config = dict(
    discriminator_arch='vgg',
    model='GAN',
    dataset='photos of plants and fungi (iNaturalist)',
    train_examples=45211,
    image_size=32,
    horizontal_flip=True,
    z_dim=64,
    loss='least_squares',
    generator_norm='batchnorm',
    generator_activation='silu',
    generator_widths=[48, 96, 144, 192],
    generator_blocks_per_level=2,
    generator_block='plain',
    generator_attention=False,
    generator_upsampling='transposed_conv',
    discriminator_norm='groupnorm',
    discriminator_activation='relu',
    discriminator_weight_standardization=False,
    discriminator_depths=[2, 3, 3],
    discriminator_kernel_size=3,
    discriminator_stem='deep',
    discriminator_widths=[64, 128, 256],
    discriminator_downsampling='max',
    instance_noise=0.2,
    consistency_weight=3,
    init='trunc_normal_002',
    optimizer='soap',
    beta2=0.99,
    learning_rate=0.00077,
    beta1=0.5,
    shampoo_beta=0.95,
    eps=1e-08,
    precondition_frequency=32,
    max_precond_dim=1024,
    merge_dims=False,
    one_sided=False,
    adamw_lr_other_params=0.0003,
    max_steps=6300,
    batch_size=256,
    epochs=35.7,
    lr_schedule='linear',
    final_lr_fraction=0,
    warmup_steps=120,
    weight_decay=0.01,
    adamw_weight_decay_other_params=0,
)
Rows from block 5 of the discriminator of a small GAN, named by matrix and row number. Each number is 128 + 24 x the weight over its row's rms, rounded and kept within 0 to 255. All counts start at 0. Numbers have three digits each. After the name is the row's rms in percent of the matrix's.
Before each channel's rows are labels from the 100 images, of 14848, where the channel reaches its highest value: "responds to" is what is common among them. Only what is clearly more common there than usual is listed. The data: photos of plants and fungi (iNaturalist). In brackets: how many of the 100, against the usual share in percent.
# conv: 3x3 conv (discriminator.blocks.5.conv.weight, 256x128x3x3, each kernel summed), inputs 43-85

responds to: order Asterales (31 vs 10.9); family: Asteraceae (31 vs 10.7)
conv.139 089:110132131126118095147166139118147109097125150100165093132100089120104120106147130131142093128123126143111123132173101142101128129

responds to: order Asterales (33 vs 10.9); family: Asteraceae (33 vs 10.7)
conv.208 094:171121126117156087085133122193126106157129123128105126113142103126091133122149136149115161115124119132153142081107150171136126164

responds to: order Asterales (35 vs 10.9); family: Asteraceae (35 vs 10.7)
conv.190 108:109108150129109116128113136135112097105107131089157089177121109143142170119139128126115113131110067160148097123087129164133148113

responds to: order Caryophyllales (27 vs 8.1); family: Cactaceae (25 vs 3.4)
conv.204 088:061113140117112101150118150133147112132106089106191159116116121131093156118107116110099130104103116134133139111125122194169123085

responds to: order Asterales (30 vs 10.9); family: Asteraceae (30 vs 10.7)
conv.193 096:151096151123118122111148126154130118097120170130142102128109149125154125064167113107126139077139132126134116168117104137117119148

responds to: order Asterales (29 vs 10.9); family: Asteraceae (27 vs 10.7)
conv.109 106:118176104126136128121152148128181113128149116109132132081145131130117132151134086144136114174127135133080136138170105115108187095

responds to: order Asterales (27 vs 10.9); family: Asteraceae (27 vs 10.7)
conv.34 102:085122130124114106129151150074091157135126120095150116133145164155131136117128089138075108130130132118067153154123134104119151109