config.yaml
train_examples: 45211
generator_upsampling: "transposed_conv"
discriminator_kernel_size: 3
lr: 0.00077
shampoo_beta: 0.95
one_sided: false
Rows from block 5 of the discriminator of a small GAN, named by matrix and row number. Each number is 200 + 20 x the weight over its row's rms, rounded and kept within 0 to 999. All counts start at 0.
After each channel's rows are labels from the 100 images, of 14848, where the channel reaches its highest value: "top examples" is what is common among them. Only what is clearly more common there than usual is listed. The data: photos of plants and fungi (iNaturalist). In brackets: how many of the 100.
# conv: 3x3 conv (discriminator.blocks.5.conv.weight, 256x128x3x3, each kernel summed), inputs 0-42

conv.190,199,196,169,192,198,182,207,216,174,249,178,185,207,218,184,203,202,238,219,222,222,170,209,224,185,219,169,193,200,213,209,185,201,193,208,227,205,195,190,210,168,195,233
top examples: order Asterales (35); family: Asteraceae (35)

conv.204,178,203,163,165,222,205,173,194,198,196,217,199,201,181,170,220,183,180,219,205,207,195,216,185,193,180,191,187,195,191,232,193,202,231,232,167,212,200,187,218,201,215,234
top examples: order Caryophyllales (27); family: Cactaceae (25)

conv.193,217,178,204,169,192,227,175,238,187,183,212,192,233,214,183,209,207,208,205,227,211,193,189,196,205,213,214,193,154,212,141,214,198,224,207,196,153,229,216,188,175,172,176
top examples: order Asterales (30); family: Asteraceae (30)

conv.139,201,161,194,205,200,216,177,220,188,189,222,221,174,204,183,198,196,192,219,181,222,228,189,198,202,212,216,170,173,233,197,234,198,206,167,225,216,209,214,187,197,218,215
top examples: order Asterales (31); family: Asteraceae (31)

conv.208,216,185,152,199,169,219,219,243,187,177,194,197,184,227,216,213,210,184,225,176,176,203,214,192,194,237,175,209,167,215,222,168,223,220,236,200,184,172,160,214,205,201,181
top examples: order Asterales (33); family: Asteraceae (33)

conv.109,213,233,236,197,206,192,178,202,180,223,229,200,188,186,188,179,197,202,260,183,197,237,209,184,215,211,214,182,231,184,188,173,213,177,199,184,207,202,177,256,207,194,183
top examples: order Asterales (29); family: Asteraceae (27)

conv.34,187,209,206,176,239,197,194,217,170,197,180,207,226,207,193,185,204,196,184,203,223,196,179,184,208,197,224,186,218,175,225,224,184,183,156,229,248,209,193,219,167,230,210
top examples: order Asterales (27); family: Asteraceae (27)